Weights of a small image classifier: widths [40, 80, 160].
Rows from block 9, named by matrix and row number. Rows with one number belong to one channel. Each number is 128 + 24 x the weight over its row's rms, rounded and kept within 0 to 255. All counts start at 0. Numbers have three digits each. After the name is the row's rms in percent of the matrix's.
# convs0: expand pointwise conv (model.blocks.9.convs.0.weight, 960x160x1x1), inputs 0-159
# convs1: depthwise 5x5 conv (model.blocks.9.convs.1.weight, 960x1x5x5), a 5x5 kernel
# convs2: project pointwise conv (model.blocks.9.convs.2.weight, 160x960x1x1, transposed), outputs 0-159
convs0.407 088:089117138112117135110088142141114122138149157095118109147144120159098124116177110120152108121103148140150149141136141148147106077112138141177148107133107103155111142148116153100087108091145143123121146084116120109094152115143119140117168157120148138154141108148131150160123114119085140146173156155101112089100136134164136108107157112147142107112121110150116149156082094117148144146121161090116137115138095084090152151155137161157086081177152085154105106139152151141177130099104119
convs1.407 093:120116109115116121083085101094128111088100116120097087103110123118112113102
convs2.407 074:099152104152107096130148117133123092122124163102163105104158119101161101141156106164121110096093126082144157136166101103142152091152156114094153118126161130132122123152131125152106151104111148121097173106146158148156157103129135136157159162116097088138153107136134115128160163162099090152155143111172146162161148122138159149106134145151118090134120113136165118087101102111153114105118154139129122127103138160099133140115128165086090159092159150121152146160123151162130124138168166
convs0.408 106:085122134116122128111087137149107122135149161098120115141148119152093137119175117125149104121094147134150142142136141142144113072118131143181140114133102109142106140145120155090090114095145147126128152074115131114097150108150123145121173160131143132153134114154121153151122122124083135140184142154091116098104143127160129115111151106140142112100120107146107142160082096112145150142124162099117144110133100085094162142153141168156081076181154095161109109142154147144174131113093113
convs1.408 104:114119111125120120105075109124121089087095118117100073102118122129111111113
convs2.408 103:094152103155105132155160147113142130107106159098125101100157144101159139112159104159105145136100147093155156154135138100152153091153114142094154105109115148108109106155149126156100154102104113141122163096115120154159157138149141116120161164109101101128155101109107105148132118123099092156160151147164153158165163145153125154101106153156094145126110101111123106098097097139155104100147155149109144105103149161097110112103148160093138163093156153118156155122161156155151106148159136
convs0.409 100:156146114156141116137170110111141138108110114176142173107113144118163135143072147134100137139145124120122098115122111101102145174149121115079107138111138139108148111107153105162197141148121110128143111181141134136165098142123141120147079112132096119105109157110116132102139148143150117099077104106154151142129123126089119145146129139099122146150145142101137114108173160143112106110132114136142113139106123165169099099113107099123180171082121141099160152123112100106056120142155132
convs1.409 094:168147148136124162138157158135159156164158143152155171150152117122133138148
convs2.409 120:146115141120141155124132116109160150120112083129103125131125146169119119117130142132112152153162079120077118099093147130140114142114123153132116113112104090153092167129128136124121122174168113128164092122101148134122123155092097097101123145152147131121119127130121182106095152101167129127130083149094137088076101142110103126126170114130140108098095155108119127166128136157125135126095086088115141137141082123130121106162134093188148120134082086126124091099123130124145135090081089
convs0.410 103:150139120147136115157170086112138145105112110159144158115100145105147146152079137150106137143151116107122111095119105113107139163141098117086118143107137148109146095111150111156173137148106110147142103171140143140155108141109144118149103109147115105095118146099109116109143152145153101113080099108157150157146103104101117137142108158111091146156143158105161091117174153143116102115143106149160112165118142164158103105098106105119189168093123154108143164122096103116076104152156136
convs1.410 093:149142150152157159145157150153148135158141159157140156140162143142155152165
convs2.410 081:123100155097156108118113119164089108151164132157146162160111090121105103155100156113163093099124147162126100139138103161093099151101133095154099164155158123141164116095104113106158096108109164124117107159161132092104101097125129165156096094119155135102095162140134104112143136150107155094099128095118094139147131111109150097162124136095142119157165121160092145127154154095097131163125123145154097126154156108152131160129103131132108103154120143138095131155111096103099114148119137
convs0.411 095:151139121147135115153166089109141144103110108161145158116105146104152145153074137147104138144150116111120111097118108112105140167142102114084119142108138147111148099112152108156179137144109108146142104179142140142160107145110140116150100108143114108098119148103110117110143151146151105112082101106158150157144104110099117137142111154110096147156144154102158095113179155146116105113144104145156110157118139166163102105097104104118188170093122150105146166120100104112076108148156138
convs1.411 098:168141145152139165135157153148144136162146156156151159153159139135144158154
convs2.411 059:118096161097159117130116127159093117144164126158138159163114097122100106149099158095162093106123147188133097145126111160094092146097117098155095163148156125139161110095110116103155091103102158134127100157158129093100096104124135160152097095119154156111093161142119102113132132142101164095101121097118095134146137122112142097161122144097130125165162110157089142115153157101093130163127117149150106118157159102156129158129112127143112104152111141141095130148120098108101104147122124
convs0.412 096:081116138112117134103081142134121121134144164099121110146153120155100131119168111118146113124100151141148146146131146146144108075113137134175146116134109109147110150148126151095094109079150131124121152080125123111098151121139118136117163160122144137160140109154129151151125123119076142144175148149096112093101144134161133110108158102146146114104124104143110145157079099122147154145122162090113132103138094088095154144158135173148081079176151085157106104133158148146168136102100122
convs1.412 092:118109108126120110084078100100126100083100115109113094104114119122114116106
convs2.412 102:097155100153102118135149144121132120111118168102137104102161134096161130120156101165117129125093154089157158142149127102142155090156134128095157116116132155109120103153142127152107153089098124121110176106129119148157157125152145126132156161110095089138155105132122095149142117136097089153157159132175145167169161135151137153105102151152115136142116106123145110093101099130154096104144166158116136119099161162099132125099141165088122159096166164127154160137133150157139116154175150
convs0.413 099:088133122130135132094076151141117117132134161117118125126149115173099125118167133116136122116088151138148134153140141129132129065130151132188125128135120120130111150133135151092109132097160136106122163084125129130102148119141122142119161151126132149159121131167134164131116132120090146125182145139090130089096154137141133130128144105124163132089116090135092146154077106115130142127121156096113139098124086081100161128152135166156085069191149093154128101136169146139151137104093115
convs1.413 099:115111108112118112086083096110118105111113125112100083089110118118111097110
convs2.413 067:117145109145111119150131150117135127109127176115134115113146144112144157110136109149127123139100175105171144152148139114131147117147130127119147125115139164103125094140142128153122144079104114135108198121130101138140141131159151122128136145097106099149145114137121083156134089133098111141137174124179134162177154146153138144115092143140113160183116113122172110092121115137143100116154168169114143121110177141116131127097142172064119136120181171124145162135138136156129115161191144
convs0.415 100:077123132119124132103079141131124121130139168106122116139154120158096134122168118122140114123095150135152141147129145142138116064120135129184138123133112112138113145145130146091096117087148127120123155073130130117099153125141118134118163152127141137158133116158126157143123130121079142137183146145093120090102142133152130116113152107139148122099126103135108144157074099122143145142126162093111130104133092083097160131156134180151081069189153087155111105128160149151161134103099123
convs1.415 095:116112108117119109094081093110123101098103114113099079098110119125112112108
convs2.415 078:096150105152107116133146147119133117107121169104140108104164137097157130117153106164120126126082156088159154139156130106138152095151141129097153118112136155109117103150145117153110151088098120125102186111129125145155154126154146125131152156105101086132153109142124093149148116137102091148154159128185142166170164132153140149107102148148122136148113112120155107090104102130152096107141167157113138123103161158101129124097144164088114157097166161125150158137129147160133118149186156
convs0.416 089:080117139111117143098082145132121115133142173103119110145157117156097127120167113116142113119099152139151148144135152144142111072113141132179144114135110115148116150146131143096099112085152129116114156085127123110101153124134113139110160149124144143158142111155133153150118123113079146143172150147098113089102142138157140110108152105145149114102122104141111148158082101122145145145124160089108133102141085085098153139155135181148082077178153084149109103133160146146161136096104121
convs1.416 090:126117112118120118076078085089125119110111116113104101104104123116112105103
convs2.416 088:097153103153104110126140143127126111114129170104146108102158127101157126126153101162128116118087158088155157131163122104133155094155144120096157123120146157108128100151139124149112151088096129126099176114137121145156156117156149133137151146109094086141154108146130090150153122144099094150155157119183139161163165128150145152107097148149127131138120115129153114088105100121152105106147167158119131127099167160102131132095136162090108156098166163125152162144120144160127120150182164
convs0.417 099:085122134119123136100084150131125119132144161106122113140151119162096128120173119119143109121098155138146143148129150143140116068119142126186138119137108110140112151146129145095094118091153126112120153079131124116096156126144118135114159150127141145162134115157134161142121125118085148138185146146099118092103143138156134115112148105140156120102122098135103152148070097121142140142121159095103132100134091080094154133161137168152083068186150090149112102127158151142164137101102123
convs1.417 097:112111106112116102100083097110124101104106115116098078099106116126107108108
convs2.417 074:092150103151107114134149147121130116110125171105144110106157136095159128118152106156124123124089158091157155144158130107135152093152141125097153121113139155112119102148143119153112150088093123129100187111132128142155154122156149127133152153100101092135153111142121088148149118140101099147152161126180139168178163132151144148109102148146120134147116107123153106090105102128151096109139168159112136120103164160102131127097141166080115159095168163125150159141132145159133118153181159
convs0.418 104:083118137113117125115092133143112126133154167096125116145144123143089138121177111131152102126101143129151146140132135145145108074114124142184147113132101115138110139146118150094085108090142141134131143067116137110094151113140119139124176163134144123146140109148117149151128124127081128141186145153095115103107138122156127110107151110145136116107124111143116138159080093118148153147125163098123143112137105086093157149150140173154082072182157094162104109138149145152176130115097119
convs1.418 109:123122110131127118103072115129123088054108125121106088118129130130116120117
convs2.418 117:093157098157100126150157144117138126106109161097130099097151139099162134117161099156108139127104146094155160150138128098152158091158125136093158106111125147108110106158147133155099158102100123139121154099123122156160160130145142120129161157101097102137158099109113103148133124130096097158160152139160155158167161140154129157099108155158095131119110097117126104096096096132159114098142157153112140106098152163095119118103146160093129162093160157110158156130152157154144105153156138
convs0.419 080:122152111160144095150135084120134152109107150156149170113140146102139197150114142158102146145123104102137096112115086104103146133154073116125112146101146148090145104112135103113156137122099119174159137141142163137148104136115144119163116122146095092092112152133068122094145175161111097098123101102107155132136104075108101139139105128107085167112152146103145097148140152139113124117181129127170119139105130130146139103109116144130150132125133130126156155121128094141092085159108134
convs1.419 093:120108110108128096090106120145109115129143159110120137151167120134147163192
convs2.419 055:163150103149107110104108106110154134125121101109138110100146136192141131128146107166121125135107108108117152078146127104143152138151166119120154113121140110131128157157124068115111157149179123097111166131134104154145153132120140105132132141125109083097153107179127172127117124144152111151137123128155147105076086131110137152103141098153165128140111185139204139164119112145159121102103119097131145154102088135109155138133134115173111126126125105184147117135103151139130159118163130
convs0.420 122:168126133135124129154189119121132136126113104158137148129097135116154126139073130143109137133161123107120119119122118119111130181131117115066126134119137133120140112128133093175179125155120119145128095193139124129154115137122138125135078104134116110088129138090131124117133133133168114118063113116172139154138117124106129130131123150119111133161129151111149108112182155134129105122131107147145121152129135164155083113110117092130199186071121155087144154121095116110076118139172131
convs1.420 090:166144152143129163155148144139158161172144156156144160150153138133136139154
convs2.420 124:158104152103151117105099105148110117152148097154139153152100107151099115150101152104149111114152106149104101109128112153107104161103141110158103148151142104151150156104105099097152105158152147108126097155144141106101102113103106145141099102152157150089103152153150152105133143139156150104099103110089106100092098109101139104151152101104155112153150151148109154159155155111104161152106101103150108149153104098155151146155106096152115098159099099161103100140104104098107150105089128
convs0.421 095:156128132134124121157179095114137144113117113153143149124097146109145141150074127149112133142158122109119117104124106118113126177130106116077128132114132145111147101120146094167176124144115110147141096182139131130149118141114137122151093106133114107084128141089111123109142150148156106116069104115168139153137112111095124130133119152116097149169138161104160100108181145143127106121136112141155116162127132166152089108101109108123190176084128149093142169126091110108080114143167131
convs1.421 102:165133134124116165123144133128169154151139141175165166143154146141152148151
convs2.421 090:080142117144114161150164166114139157121102156107097106114127148115148150099149112117102159154117158149154142117102159108151142099144094152107140105116093163100124102144148143149105139111108104137156135099103087147147145154168151116099154127146108141136140107122119097159106088096101128148153156161130150155159145144159093146110102153148113170139127099102131108090103107148141104110157153163104144091114170148110128101102147155135172156104156164111150161100148149126161094165135108
convs0.422 092:088117139114117131105090144141117123136149160098119110147147122161096127117178111118150108124103152142150146143133142149145107075113138140180146110133106107149112144150118156100089109091149142120124146081117123110094154114140123136119168160120146139161140108150129151156125119122085143146174151153101112093097140132162132109106153107148146111110123107150110148159079094118149147147124160096114136108137097083091150147154137163156087077179153090156104106137151153141175135102103121
convs1.422 092:119114112114112113084078107099128103093101111113105092095109118117112114105
convs2.422 081:094153101153104098134146130128127101114121168104157105103159126102160114131154103168118124103097134091153157138160106103141155092155146121096156119120147147117114114151135133150109152094105138122099180106139144146156156109144145131154157167107096088144154106140123107141152144157100093151153156124170145165162155129144157150107111143151115108144114114131168116089103100116153099106124164151126129126101150159100137134103135168090100158095166161112153156153129149167133127149173159
convs0.423 098:084127128123128133100077148139117115130139161110118116134156115163101136119170124116138113117094151139149138145135150137134121062123142133186132123138111113136108147141130149092097125093155134113120159075125132121101149116142121142113161154131137145162128120161129163141117128118083149134187140141093123096105147136152131121118148101136155124097119099139096148151073102113136146137124156099107139102129092082099159132160140170152078068187150094153117105134161145144161135107097115
convs1.423 095:114110106115113112099087093107115101107102115111100075097109116121112109110
convs2.423 077:093148107148109119137148149118133119108122167107137110108165138099155135116150108165121127128085161090164152147155132108137149094149138131100151121112133158107115100146145117152113147087099119127103187109128122141152151128160151124129153159101101085135150112138123091151147110135100090147151161129184139165170163136152139146111096146145120141146114110119159107084107104132149091111144168159112138122106163156105123124097143165085122155098167161120148158135132143161135115151185157
convs0.424 122:168127132136125128153188117120133138125113103159138149128098136117154126140073132143109137134161123107121117117122116118111131180131116115068125134119137133120141111127133093173179126155120118144129095193140124129154114138123138124135078105134115110087128139091131124117134134134167113118064114116171140154138117123105129131132124150118110134161130151111149107111183156135129105121132107147146120152128135165155084113109116094130199184072122155089145154120096116110074117139171131
convs1.424 090:167144153145130164151147145140158158173143156158144160150153137132138140154
convs2.424 122:158104152103151117105099104148111118152148096154138153152100108150099116150101152103148111115152106152104101110128113153107103161103140111158103148151142104151150156104105100096152105159152147109126094154144141106101102113103106145141099101152157151089104152150150152105133142139156150104099103110088106100092097109101138104151153101104154113150150150149107154159155155111104162151106100103151108149153105098155150146155106096152116098159099099160103100140106104098107150106087127
convs0.425 104:085119137112119126113092135144110125134156163094123112145145122145094136120173113128157101124098145131148145140133138145149110076115128143180144111132099112140107138148116154092085110093141144130129147069116132111093150112145120141122180161132146128148138111151119149153127124125082131142184145159093113102107139124159129111108151110144138114103123110145113140162083093117148152145125160100120141112136104087093160148151139169151079078180155096162105109139150148149179129115095118
convs1.425 104:116117106124121120104074115127123085073095120120106081104123127129112115116
convs2.425 102:096151103154106128148156147113141128105108165099128102102158141097159136112159105160108141134097147092156155147138134101150152093152127140093153106109120146108112104154149124161102154095100116136119165102117122153160157135148141118122159162104102098131155102113115103149134118127097090155156156143169152166167165140154127153102109153154103143128110104113124107098097097137156102100146162155109143107103154161096115114101148164090131163092158160121156159125152155155147108153163139
convs0.426 095:082127129122127137102079145141119116130142162112113115133153116163100131118177123116140111118097152140152137141138148140137121062124146136186133120135111111140111144141126149095099125094151139112116155081120127120099151113142118139113163153127139148158129118156132161143117125115084148137182146143096121091102141136158136120118139106137153124102120102146104147157069100114134143139130159095110138104130087079097153138156137168157082068186155089152115103137160151143162132103103115
convs1.426 093:113107107103108107099089094108120107118100119113092085091104118118112108112
convs2.426 074:103149105152108106122135143127125107112134168106151114107162127101154126125149106162133114115082159091151154136167120109128152098151152120099153129120148158112124105147139118140116149092098128121090188117139127140154153115158149134142146155102100084140152113151130089146158122149107089144147163116181134167166158128150150147111099141145131127151121119129167113092107101120150097112139171156121131135103163152104144134093137162087102156099171163128146160148119142152123129152190169
convs0.427 094:087125129121127139094079154138123115136140154111115113134154115170104124115171123111140115117098158147147137147135153138135121068123152133181133120138112108145109154140124149098097125093158134102115154085124121122102148118144121138110157152125139156165129119157140162149117118114088158137176147145100121090100146143160138122118149101136161117104118092145099154148077104115135142137121156097102136097130084084100149139164138160158081074178151091149118098132161147135165138100104118
convs1.427 092:112107108106106101102092098102116107117101115108096090092098116122111106107
convs2.427 067:100149105149109098125143134131122098116128167109161113109158125100157113130149107163127117107092145091145155134173113108132150092151150116098151128124147151117125110144134119149117145090102135118084189113143140137152152109150144137151154161110095090144149114146129099141165134157100094146149157121178135169166156122144158144115108138144127117151122116134171116087108103115147092113132169152125126132104156155105137138100132171088103157097167164133147157154126141165127134149187175
convs0.428 099:081135120128136132099074140147112116130135158118112119124156112164108133122170133113135119114093151143151131139142143132130131069132151141182123129126118115135104143133122153091106135099157145104123165076116128130106142104142123146119163156134132154161121127162133166138114127120087150130179140139093128093103151134154131129127137100129158126094120096142090141158071107106124149130129155097116141099122081085105158131155134163160076071180154092156126099143166144138156136111098107
convs1.428 096:115112109104109114098090089107118106127104124118089076093104118117114108118
convs2.428 078:097148105150110105121137142130120106116133165108151113108163123108154128127149108162132114114086160095163152135170119110128149092149152118099151130125148164108132102145138115136118146090103130112088188119140122137152151114162152138143146150105097083131150115150136092150162107149104099144145163116184132161159154123148151145114092137142131141153128123131164119082108103117148098113146169155125128137104163153105136134096133164085107154098170160122145158149116141160124130148193172
convs0.429 109:085128127122128119109080137148103122129139164105125126135151115160100140118166122124140108117089142134151135145135137134132119073124130139186134124132107115131102136138130149085100121088149144127133159067118139123105143109148123146126171166127135130149128123162118162136120136129078135130185141144085127093102147126145118121118151099133145128092120104138106137160079102108137155133129164097120147109127097083106165130156139170162077071181157088163118109139159140143163130116087114
convs1.429 107:118119111117117119112079099121117094085091122117097078097123121129111107116
convs2.429 144:099152103153104147150160150100157147104096153099107098100145156104157137102159104143096159149119141106149154146114149100159153096152115156095153097103103142110100108157151134149098155113105101144145141097100113158157157154142145100106158153107104115130155099103100112148112118109104108157159144158143158150156152148149108155099114153157097141113099102101118104107097099155157116098142144141102153103103140159098102101111151152102146160095152144109156148106159158157157105145138114
convs0.430 092:085116138113117131115092132146103118135151172096117110145145115140089142119175112122151102119106135136152148136138141144147109077113125150177146110136100117142104136147118146094087108085139143132123141072109138109098148106135114146117177170131145127143141108146119147147120130119077131140181144154096114102106135125157133111107151108146135116110117115150118137167086098110146160146134159097121148116139106085095158157143144181145083079178159095158104117147145141156174128118099112
convs1.430 099:122119112125122119081071101104131106064104121120114099113121129126116121110
convs2.430 111:097160095160097118141152141121134120112114167095138099095151135100166128123162096151113135121097145098150162144145124098147162091161132129091161110114131147110116106160139135152099160098100128142119158103128130157163163121147142124133157152108094104145161100117116099147134136137097101157161156136164153162164160138150135158098109157158104120121112103123137109098095094127161117098140162156115136111094154166093127124101139163095123163092166160119158158138143157151141108152164144
convs0.431 063:117165082168168113117121135125131126133087132153135155074140123119149141121106170122089160127119133135128095137117128076083168118162130115122083175136160134104128133075128135111149178109132122122139140125138148185161083133122136121131122130129097135128076177141118136108126145134110136073128120091112178134137145128121109179185126116075136144109127115119110133133143165129076131069133121128119132118082125135163135114127137140136129130125123129139177128114138080138110130134110135
convs1.431 105:082105121125139086108121124145096120127133163098120131142164118133142151186
convs2.431 071:122127119120129106102095112126139125123151173135137133114109119115129123146125126181151102125154141058152128139152118118111132110126148099122135143129158155135135135133124175120141138111124136101110146146154129136129140107138116116144120180102130045165141129129114106122129150141133078135115166101115116158140135127116145136115119114136123099143124141156227138086141131122144156104128164141146135144123142128124127161111136159088097122119194150042132136148102117202099131136133140
convs0.433 076:095116138113117136111088141133122127130141171101124112150135125161091122132173112125141116127110143126177149155131133152143110067113136137181145109130114091163123155153111136115086110085150136130125139102120127109091158122152102134125160136127147130128141110141134145166127111126099127145168167146120116085099141130163139109104174114148143108117126103139116145155084093124152126149120176082121129110140087081087139149165131166162106081180164072137108105135147152142159131094119125
convs1.433 099:131121118121120122094095104115125103111124127102083079086101121101101102110
convs2.433 064:137157100152103113127133145100158124095118159101142107099158159127157098105158102163118132140094137102154159137150146107140161113159142132101160114091132142121094130155144171127103159121143109140114185114125142148154162134155158103123138171128098084177155109146110131150132135139146100145153146134173142121102134148142143152105119133147138120157087124116196103118102106148160095107126150129097163122098135152098147120117160142082118143110184126078147126139132150164142132123172137
convs0.434 106:163136122145135116145168114115138136121101111170144160114103137113164133138065141136095150136154126117124108123119114109099140173140114111079116147120150138110140123111144100162186138149119113138141099181144140137163098142128132121145076111133109115085118146099123127104136144143164116109075112099161149145139123124089116140142135152109113143158133144100147117097181161140115112114125110138136120142118124174168089100117117094128182171081119141099152141118106097109060114141163134
convs1.434 091:142119135134121135118135139136143171175149147150177187145154137141140135154
convs2.434 132:157111145110145126103117093137124123150128083141131137139117116157110101144119145117128129119150085136082112090123115139127110150109150127143112128144129083164130177119109111111133115174165141108132099136129156123112113125083094133132116127154150142099115137143141172091128166131159138119117081127102125083083092106096129117136174101120150091105134156136113152167140146122117143135091079084143112154145085113141129133173108084173123111143080077145116082128110119104125153087095123
convs0.435 099:082115139111116129110087136137114124132152169096124111147145122146093134121175111127151105125103144133148148141130140147147108072112127139181147114133103114140111141149122148095089108085142134129126144070120133109095152117138114137120174161127145128151142108149121147149126126124079133144183148153097113098105137126156130108105153110147139118108124110142115142157079094119149152147126162093117140110139102085093155146151138175149083073185155092159104109135150147152173131110101122
convs1.435 100:120113110125125112093074108120128088066105119117112088106122129126113118113
convs2.435 105:092153101155103124137151148116136125105112169099132102100156139099159130116157102156112136129095154094157157140142131100148154091155136133095156110111127152105114102155147132156103154093096121135117165104124120153157157129150149120127158152101096097141156102121118094153135120130095095156158157136170150164169163135156132156101103155155110133129111105118141104094101099133156107100144164160112140115099162161099124121099145163091122160094164161113156159131140152157141110155167142
convs0.436 070:107106151101106133109108149122135134125150154095130094156128134162094110137176104127151112134118144124150160159124132154151103092104144127174154105122110093172129158158130144124085102099156124126128133103131103104089166133153113125127156129130156133156154102147141146162135094128115133157164169157125103089105145131148136102101170116156144105113134096129106143139083089134157123154096161090121119098153094087085131136170118144139105088162144083134103088125147160123159141087126135
convs1.436 094:123113108102095112092100095088110113125127098113120100107091100109099113109
convs2.436 058:114140112137117103115131132116131111104141169120149122119159133092144117119137118177140103115106179093176146175170118119121141114143161108114144137110163151123119094136142125131124136073089128098093179130151159132138143113148164129149129157092108083135138125150132077138146140151097106136137163109159126159169156124143156135123100133135135108148113107135176117100122117124138089122120167166121145129111172142118149148097145171069103139114177163110134150161119134163116123157163163
convs0.437 070:171153102165156133137153126127129118134110079168128165099118122133161125124096159123108141120149111140108097116132133099106161152156139118095096140139142157105126113099128091159172158172125126114120111180136130146155099131090165131121072105116095139106099156116143117105118152121160134100092094110148150151137114145100129157154099133101134149145120132115125129104166170126098109105139099167123129145100150150151122105097133084125175170094104169091161154124116096120082136143143125
convs1.437 135:181187161144123192155142132122154145138132122125120127123116123123124119116
convs2.437 063:119138123136119132135150137120124136110155147122128143141186133101114117115126118118160110132043143181150134158130140159093142156144111126143140156110147119128132134117132154155136130109122121170125172145131133099123115125141126130122094084135123202177112150121095113141125125127112182094140143115208103138151165129137129118151130133102135131105121087116044115098125125127118090175127163123111128117126140121136151122125136134067116126159168129109106135137137108117122120131194134
convs0.438 096:084125131122125136097082149140119116132145160111118114133149116164099127117176123115145110117096152141149140145138149139143121063122150130186133118135108110137110145139131149094097124098153136106119155077127127120101151119144119140113166147129139152161130119156136161140118126117089150137186150149097120091101145142154134122119140110135159122102119099140101149159073102115134141137122156099107137103131088079099152130152137169158078067189153092152118105132159150140161135106104117
convs1.438 096:114107105106104110102090092108116108116102117114090085094104114122113108108
convs2.438 072:098148106144109103123135136128120104117132167113154114111170125103152126127144109171132113115077158093158151130171119110127147098148146117105150131124150153111130110141139117143120143091104129124086201118141127135146146114154154137143144153111100087125149115160119093148163115152104103144146160117194131159162156121147154144116105132141133136162127122130159119075113111118144082115134165150124127135104153153111155135104133166083106150104171157139146150151115136168124134145198173
convs0.439 102:089120133117120125119094131157095123140154161098117115140141115140088135116173114124153100119102136136152142135143131140146111088116128157173142112131098123134097138142110157090091110089142156133130141064101135111100142096135122153123177180128141125147135110147117147142123131125083129139180134153091115111109143121154133115111146107142134119108113118157115138161086099104144172144128158101128155117132113089099161163147149166153076086170160100166103115155143141152183131125089107
convs1.439 107:122121107126124119095074112127124087064091114125114093109120130123114132119
convs2.439 132:091157098160100125142162135116140126112100161093131095095151138103163121122166099158098144128105139098157160151126126094162159089157127140089158097116121139118111117163140138153094159109106122132130151088118138162165163134135135117128171163114095102136160095113126110142125137131101090163162146144153162157158153133145130160094120146163107125117112102118113116095090091135161121093135156144120138112098142163091115115111141161102129168088158149117162149128141164157152113142150128
convs0.440 107:159139121145136124150178102113135140108113102159139154116099144114154133147077140140109135139158119112114109103125110111110139174141111116079118135109135143110148100114147103167174135156112113135133097181139133135156109140117152122140087105146110114097119147096121118110138144138166111111074100115165144159144114114098127139141119154112105142162139154108147096107174153141118100116134109153154114159117140167159092109101107093120191177082119159098149163125096112104080117146166131
convs1.440 091:162146147160145158141162163149161146161146152164146156146156139130130132148
convs2.440 069:124097162099160132129117140155096133147152129157125161161110105114100133138102160093154115121156168171138098149118127164097097154098106110152096157150132131140161100097106100099157095110101147117139095159143130091104101116139134157133094095104159166093093164116148091114123117123116156091104134117086093139140124126118124093164105140091126139162160114145081137162150152110096142166134127153138105124160161107153133143119108121128132107153123144129091140135136101068109117151096120
convs0.441 103:084122134116122126112090137141114124135150165099124117141144123152090137121180116128150105125098147130152143142131138143145112069117130137188141114132104108140114142146123151096087113093143140127130148073121134114091154117145122137123176154130143130150135114152121154152126124126083133139186147152096117094102140127157128114110154111141142114104125108141111141162077091119146145143124165096119139110134095080089157138154138171157087073184155091158108107136153148147169131109099121
convs1.441 102:120117110127123116102074099120124095078102122119099076107117125130113112112
convs2.441 088:091153102154104126150161146118138123106111161098131101100155141101162132114160103157109137129099149089155158151146133100150154089154126135092155108111125144112108103156146129158101155100099119140115161097122128153159159132145141121126162162099098096134155101110112100143138127129096092156161148137167152156171163141150132154101109157156095136122109098116135103094097097134156112100144152151110139108102151164097117119106145159090128163090158154108157153129157155158145102151162145
convs0.442 099:080119137116119133104084143129126125129146168103124110144145124157096131124174114124146109127101150135150143148127143148143111068117137131183142117131108109142118147150128146098093113086148126121124149076128126111096155124140116132119164150127144137156139109153128154149127125123084141144181148149100112092100140132159132110107153108146148116106128103137110146156070095125147142148124162091111129104137093083093152138156132173149085069187153086153106105128157153149165136102105126
convs1.442 097:120112113122119105089074093105126103096105117110108084096112122120111113111
convs2.442 086:096155100155102116127146145121130116111118170101141105100158134099159126120154100160117129123085150095157159133153127101142157094157144129096158115116134157107121107154144122148107154094100122125105182109130122150156157123154153127134156146110096090137158104139128096152147118139102096153156159131181146164166158128154140155103102146154127135145116116121157109088103099128155102102139166156116135127098158159100127124099140165092115159096168160121155156138126149163136122149185154
convs0.443 097:097119136119121147095088158138123111142143155113115113137149116172096110115178120111144116115100156144151145151141151142144119074117159126185136116141114111145118155142123136107100122105161134095111156095131116119097158122143115138108158128110142161160135118158150156146113115109104155139179148149104118088098147151153143118116140101138163118103119086137097159150074102117139130139111150100099136095138081075094146127146138154155088076179147096139118098132158155131155151095110116
convs1.443 103:122121106096095121114093097101117116119115110116096074100100116119104099108
convs2.443 054:106125127123131082117119109141112081131152145135175135130157112119130090144121131153153094093085142113151129121197098131107124119125167103126131150137173135125134130123125103123143125112124146115062201139157157116124127098147144147163123136111119113120129135180116108139186151173120124122124129094178111133147149110127175126135121122121142110156130133144185135078137132103127108134123142133138113147123143129134149151118116142096078127120161137141124124169102116167102141120182197
convs0.444 101:081123132119123130106082141137120122130144167105122117138148121158093136121177118124145111123097148133148143144131141141140116063119134131189138121133110111137115142144131148093096117091145133122126153073127131118096155121143119135120170153129142136155133117156125156142124128123083139137185148147095120089102140130153129117114148110138148121100124105139107144157072095120143144140127162096114136107133093081094158133156136174154082065193153089156112104129157150145162131105099122
convs1.444 097:117112109120120111098078096111124099095104116115097077100110121127112111108
convs2.444 072:093150104151107117134148146118135117105120170104139107104161138096158131116152106160120127126084157089158154142157129106139151095151144130098152118111136152110112101150147123156111150089096120131101180110128130146154154127155150123132152154097100088139154108136123092147149122137101092149153159127179142168172166134152142149107103149149118131139110110118162104087105103132152103106140166157112139122103162157103125125100145164085113157096168159117151156137133147161133113151181156
convs0.445 101:091118136114117124122098132151103126138159159095120111145136120144088133118174110128158100123106139133151144136137130147150108085114125154173147107130098119139103138148106157095085105092141151136130136066105133105096147103135123146123177175126145123149139104142117144152127128127083127145180139158097111108103140120159130109104153113148134116114118117155118140162086093112149163150125159100126148118135112090094157163147144162155080084171160096164098115148139147151186130117095113
convs1.445 109:125120113125128119096077111126125092054087118123110100119126127123119129118
convs2.445 127:092158097162098124144156135118137124112105163092134094094147137102163120122166098152102138125107140100153162150130125093158160090159127136090160101116124139115108114163139139147094160105104125133130149091123144163165162130137137119131173159112093109138161094115123107142127137132098096165161149138152161162162153134149134160093118148164105124116112101119115112096091091133162125091133160148118137113096145162092121118108140162100125166089159155117163152131138164156144116146150130
convs0.446 081:150116145120112127179166085109145150102131119139139132137082156106134153156097114181125123148158125086141131100124096138126117165118091119090141123098123115144163120131148104164151116144120108173134089158139134115145123147138110113145112092128137079088141118089105128145147131142154075135096145122173126133136113096110131115117152142135074123170149170108163083121158138151135094142134137114178110165143123152150090121136102105117177160099145126099116142127088116113098114128168138
convs1.446 116:130137140143136130138143155143131138146168162133142169178180130139151146164
convs2.446 071:117147108142107100128114137140108115127149169124144129117086114117139142132124106088148103108137185159187140168151105127110154131149141107132148146139153172112149092129124173150135147098095143126101122135149127124136136111179161149154127105089110152158142131138157063137149117151114151126119181107087115151167147118139148135126087125126137141172147117148133138104133120110140174129154173171142126120116186134124136148089129146088117126138182177093129162148111120133112133164133153
convs0.447 094:081118138114118140101082144132121118131141171102119113145153118157096129121170114119141113121100150137151146145134149147141112069115140132181143117133112112146116149148130143096096113086150130118117155081127126111100154123136114137113161149126144141156140111155131154151120124116082144142178149147100115089102141136157138110107152106146149116103125104140110147157078099121146143146126161090109132103139086083097153139155134180150083075183153085149109104132159148146164136099104121
convs1.447 087:121114112116117111083079088096125113103102118113100093101108122121113112103
convs2.447 083:098152103152105107124139141127125108113130170103149109104161128098157124125154104163128116116084153092156157132164121105133154092154149120095155123120147156111126104151139123150111151090100128124095180114138125144156156116154149133140150148109096086140153109148131094147156122147100093148155158119183139165166160129149148150107100145149128130142119116129160113088104100121152105108141167156120131131101163160101133132099137162088105158097167161122150157146122145163127124149185165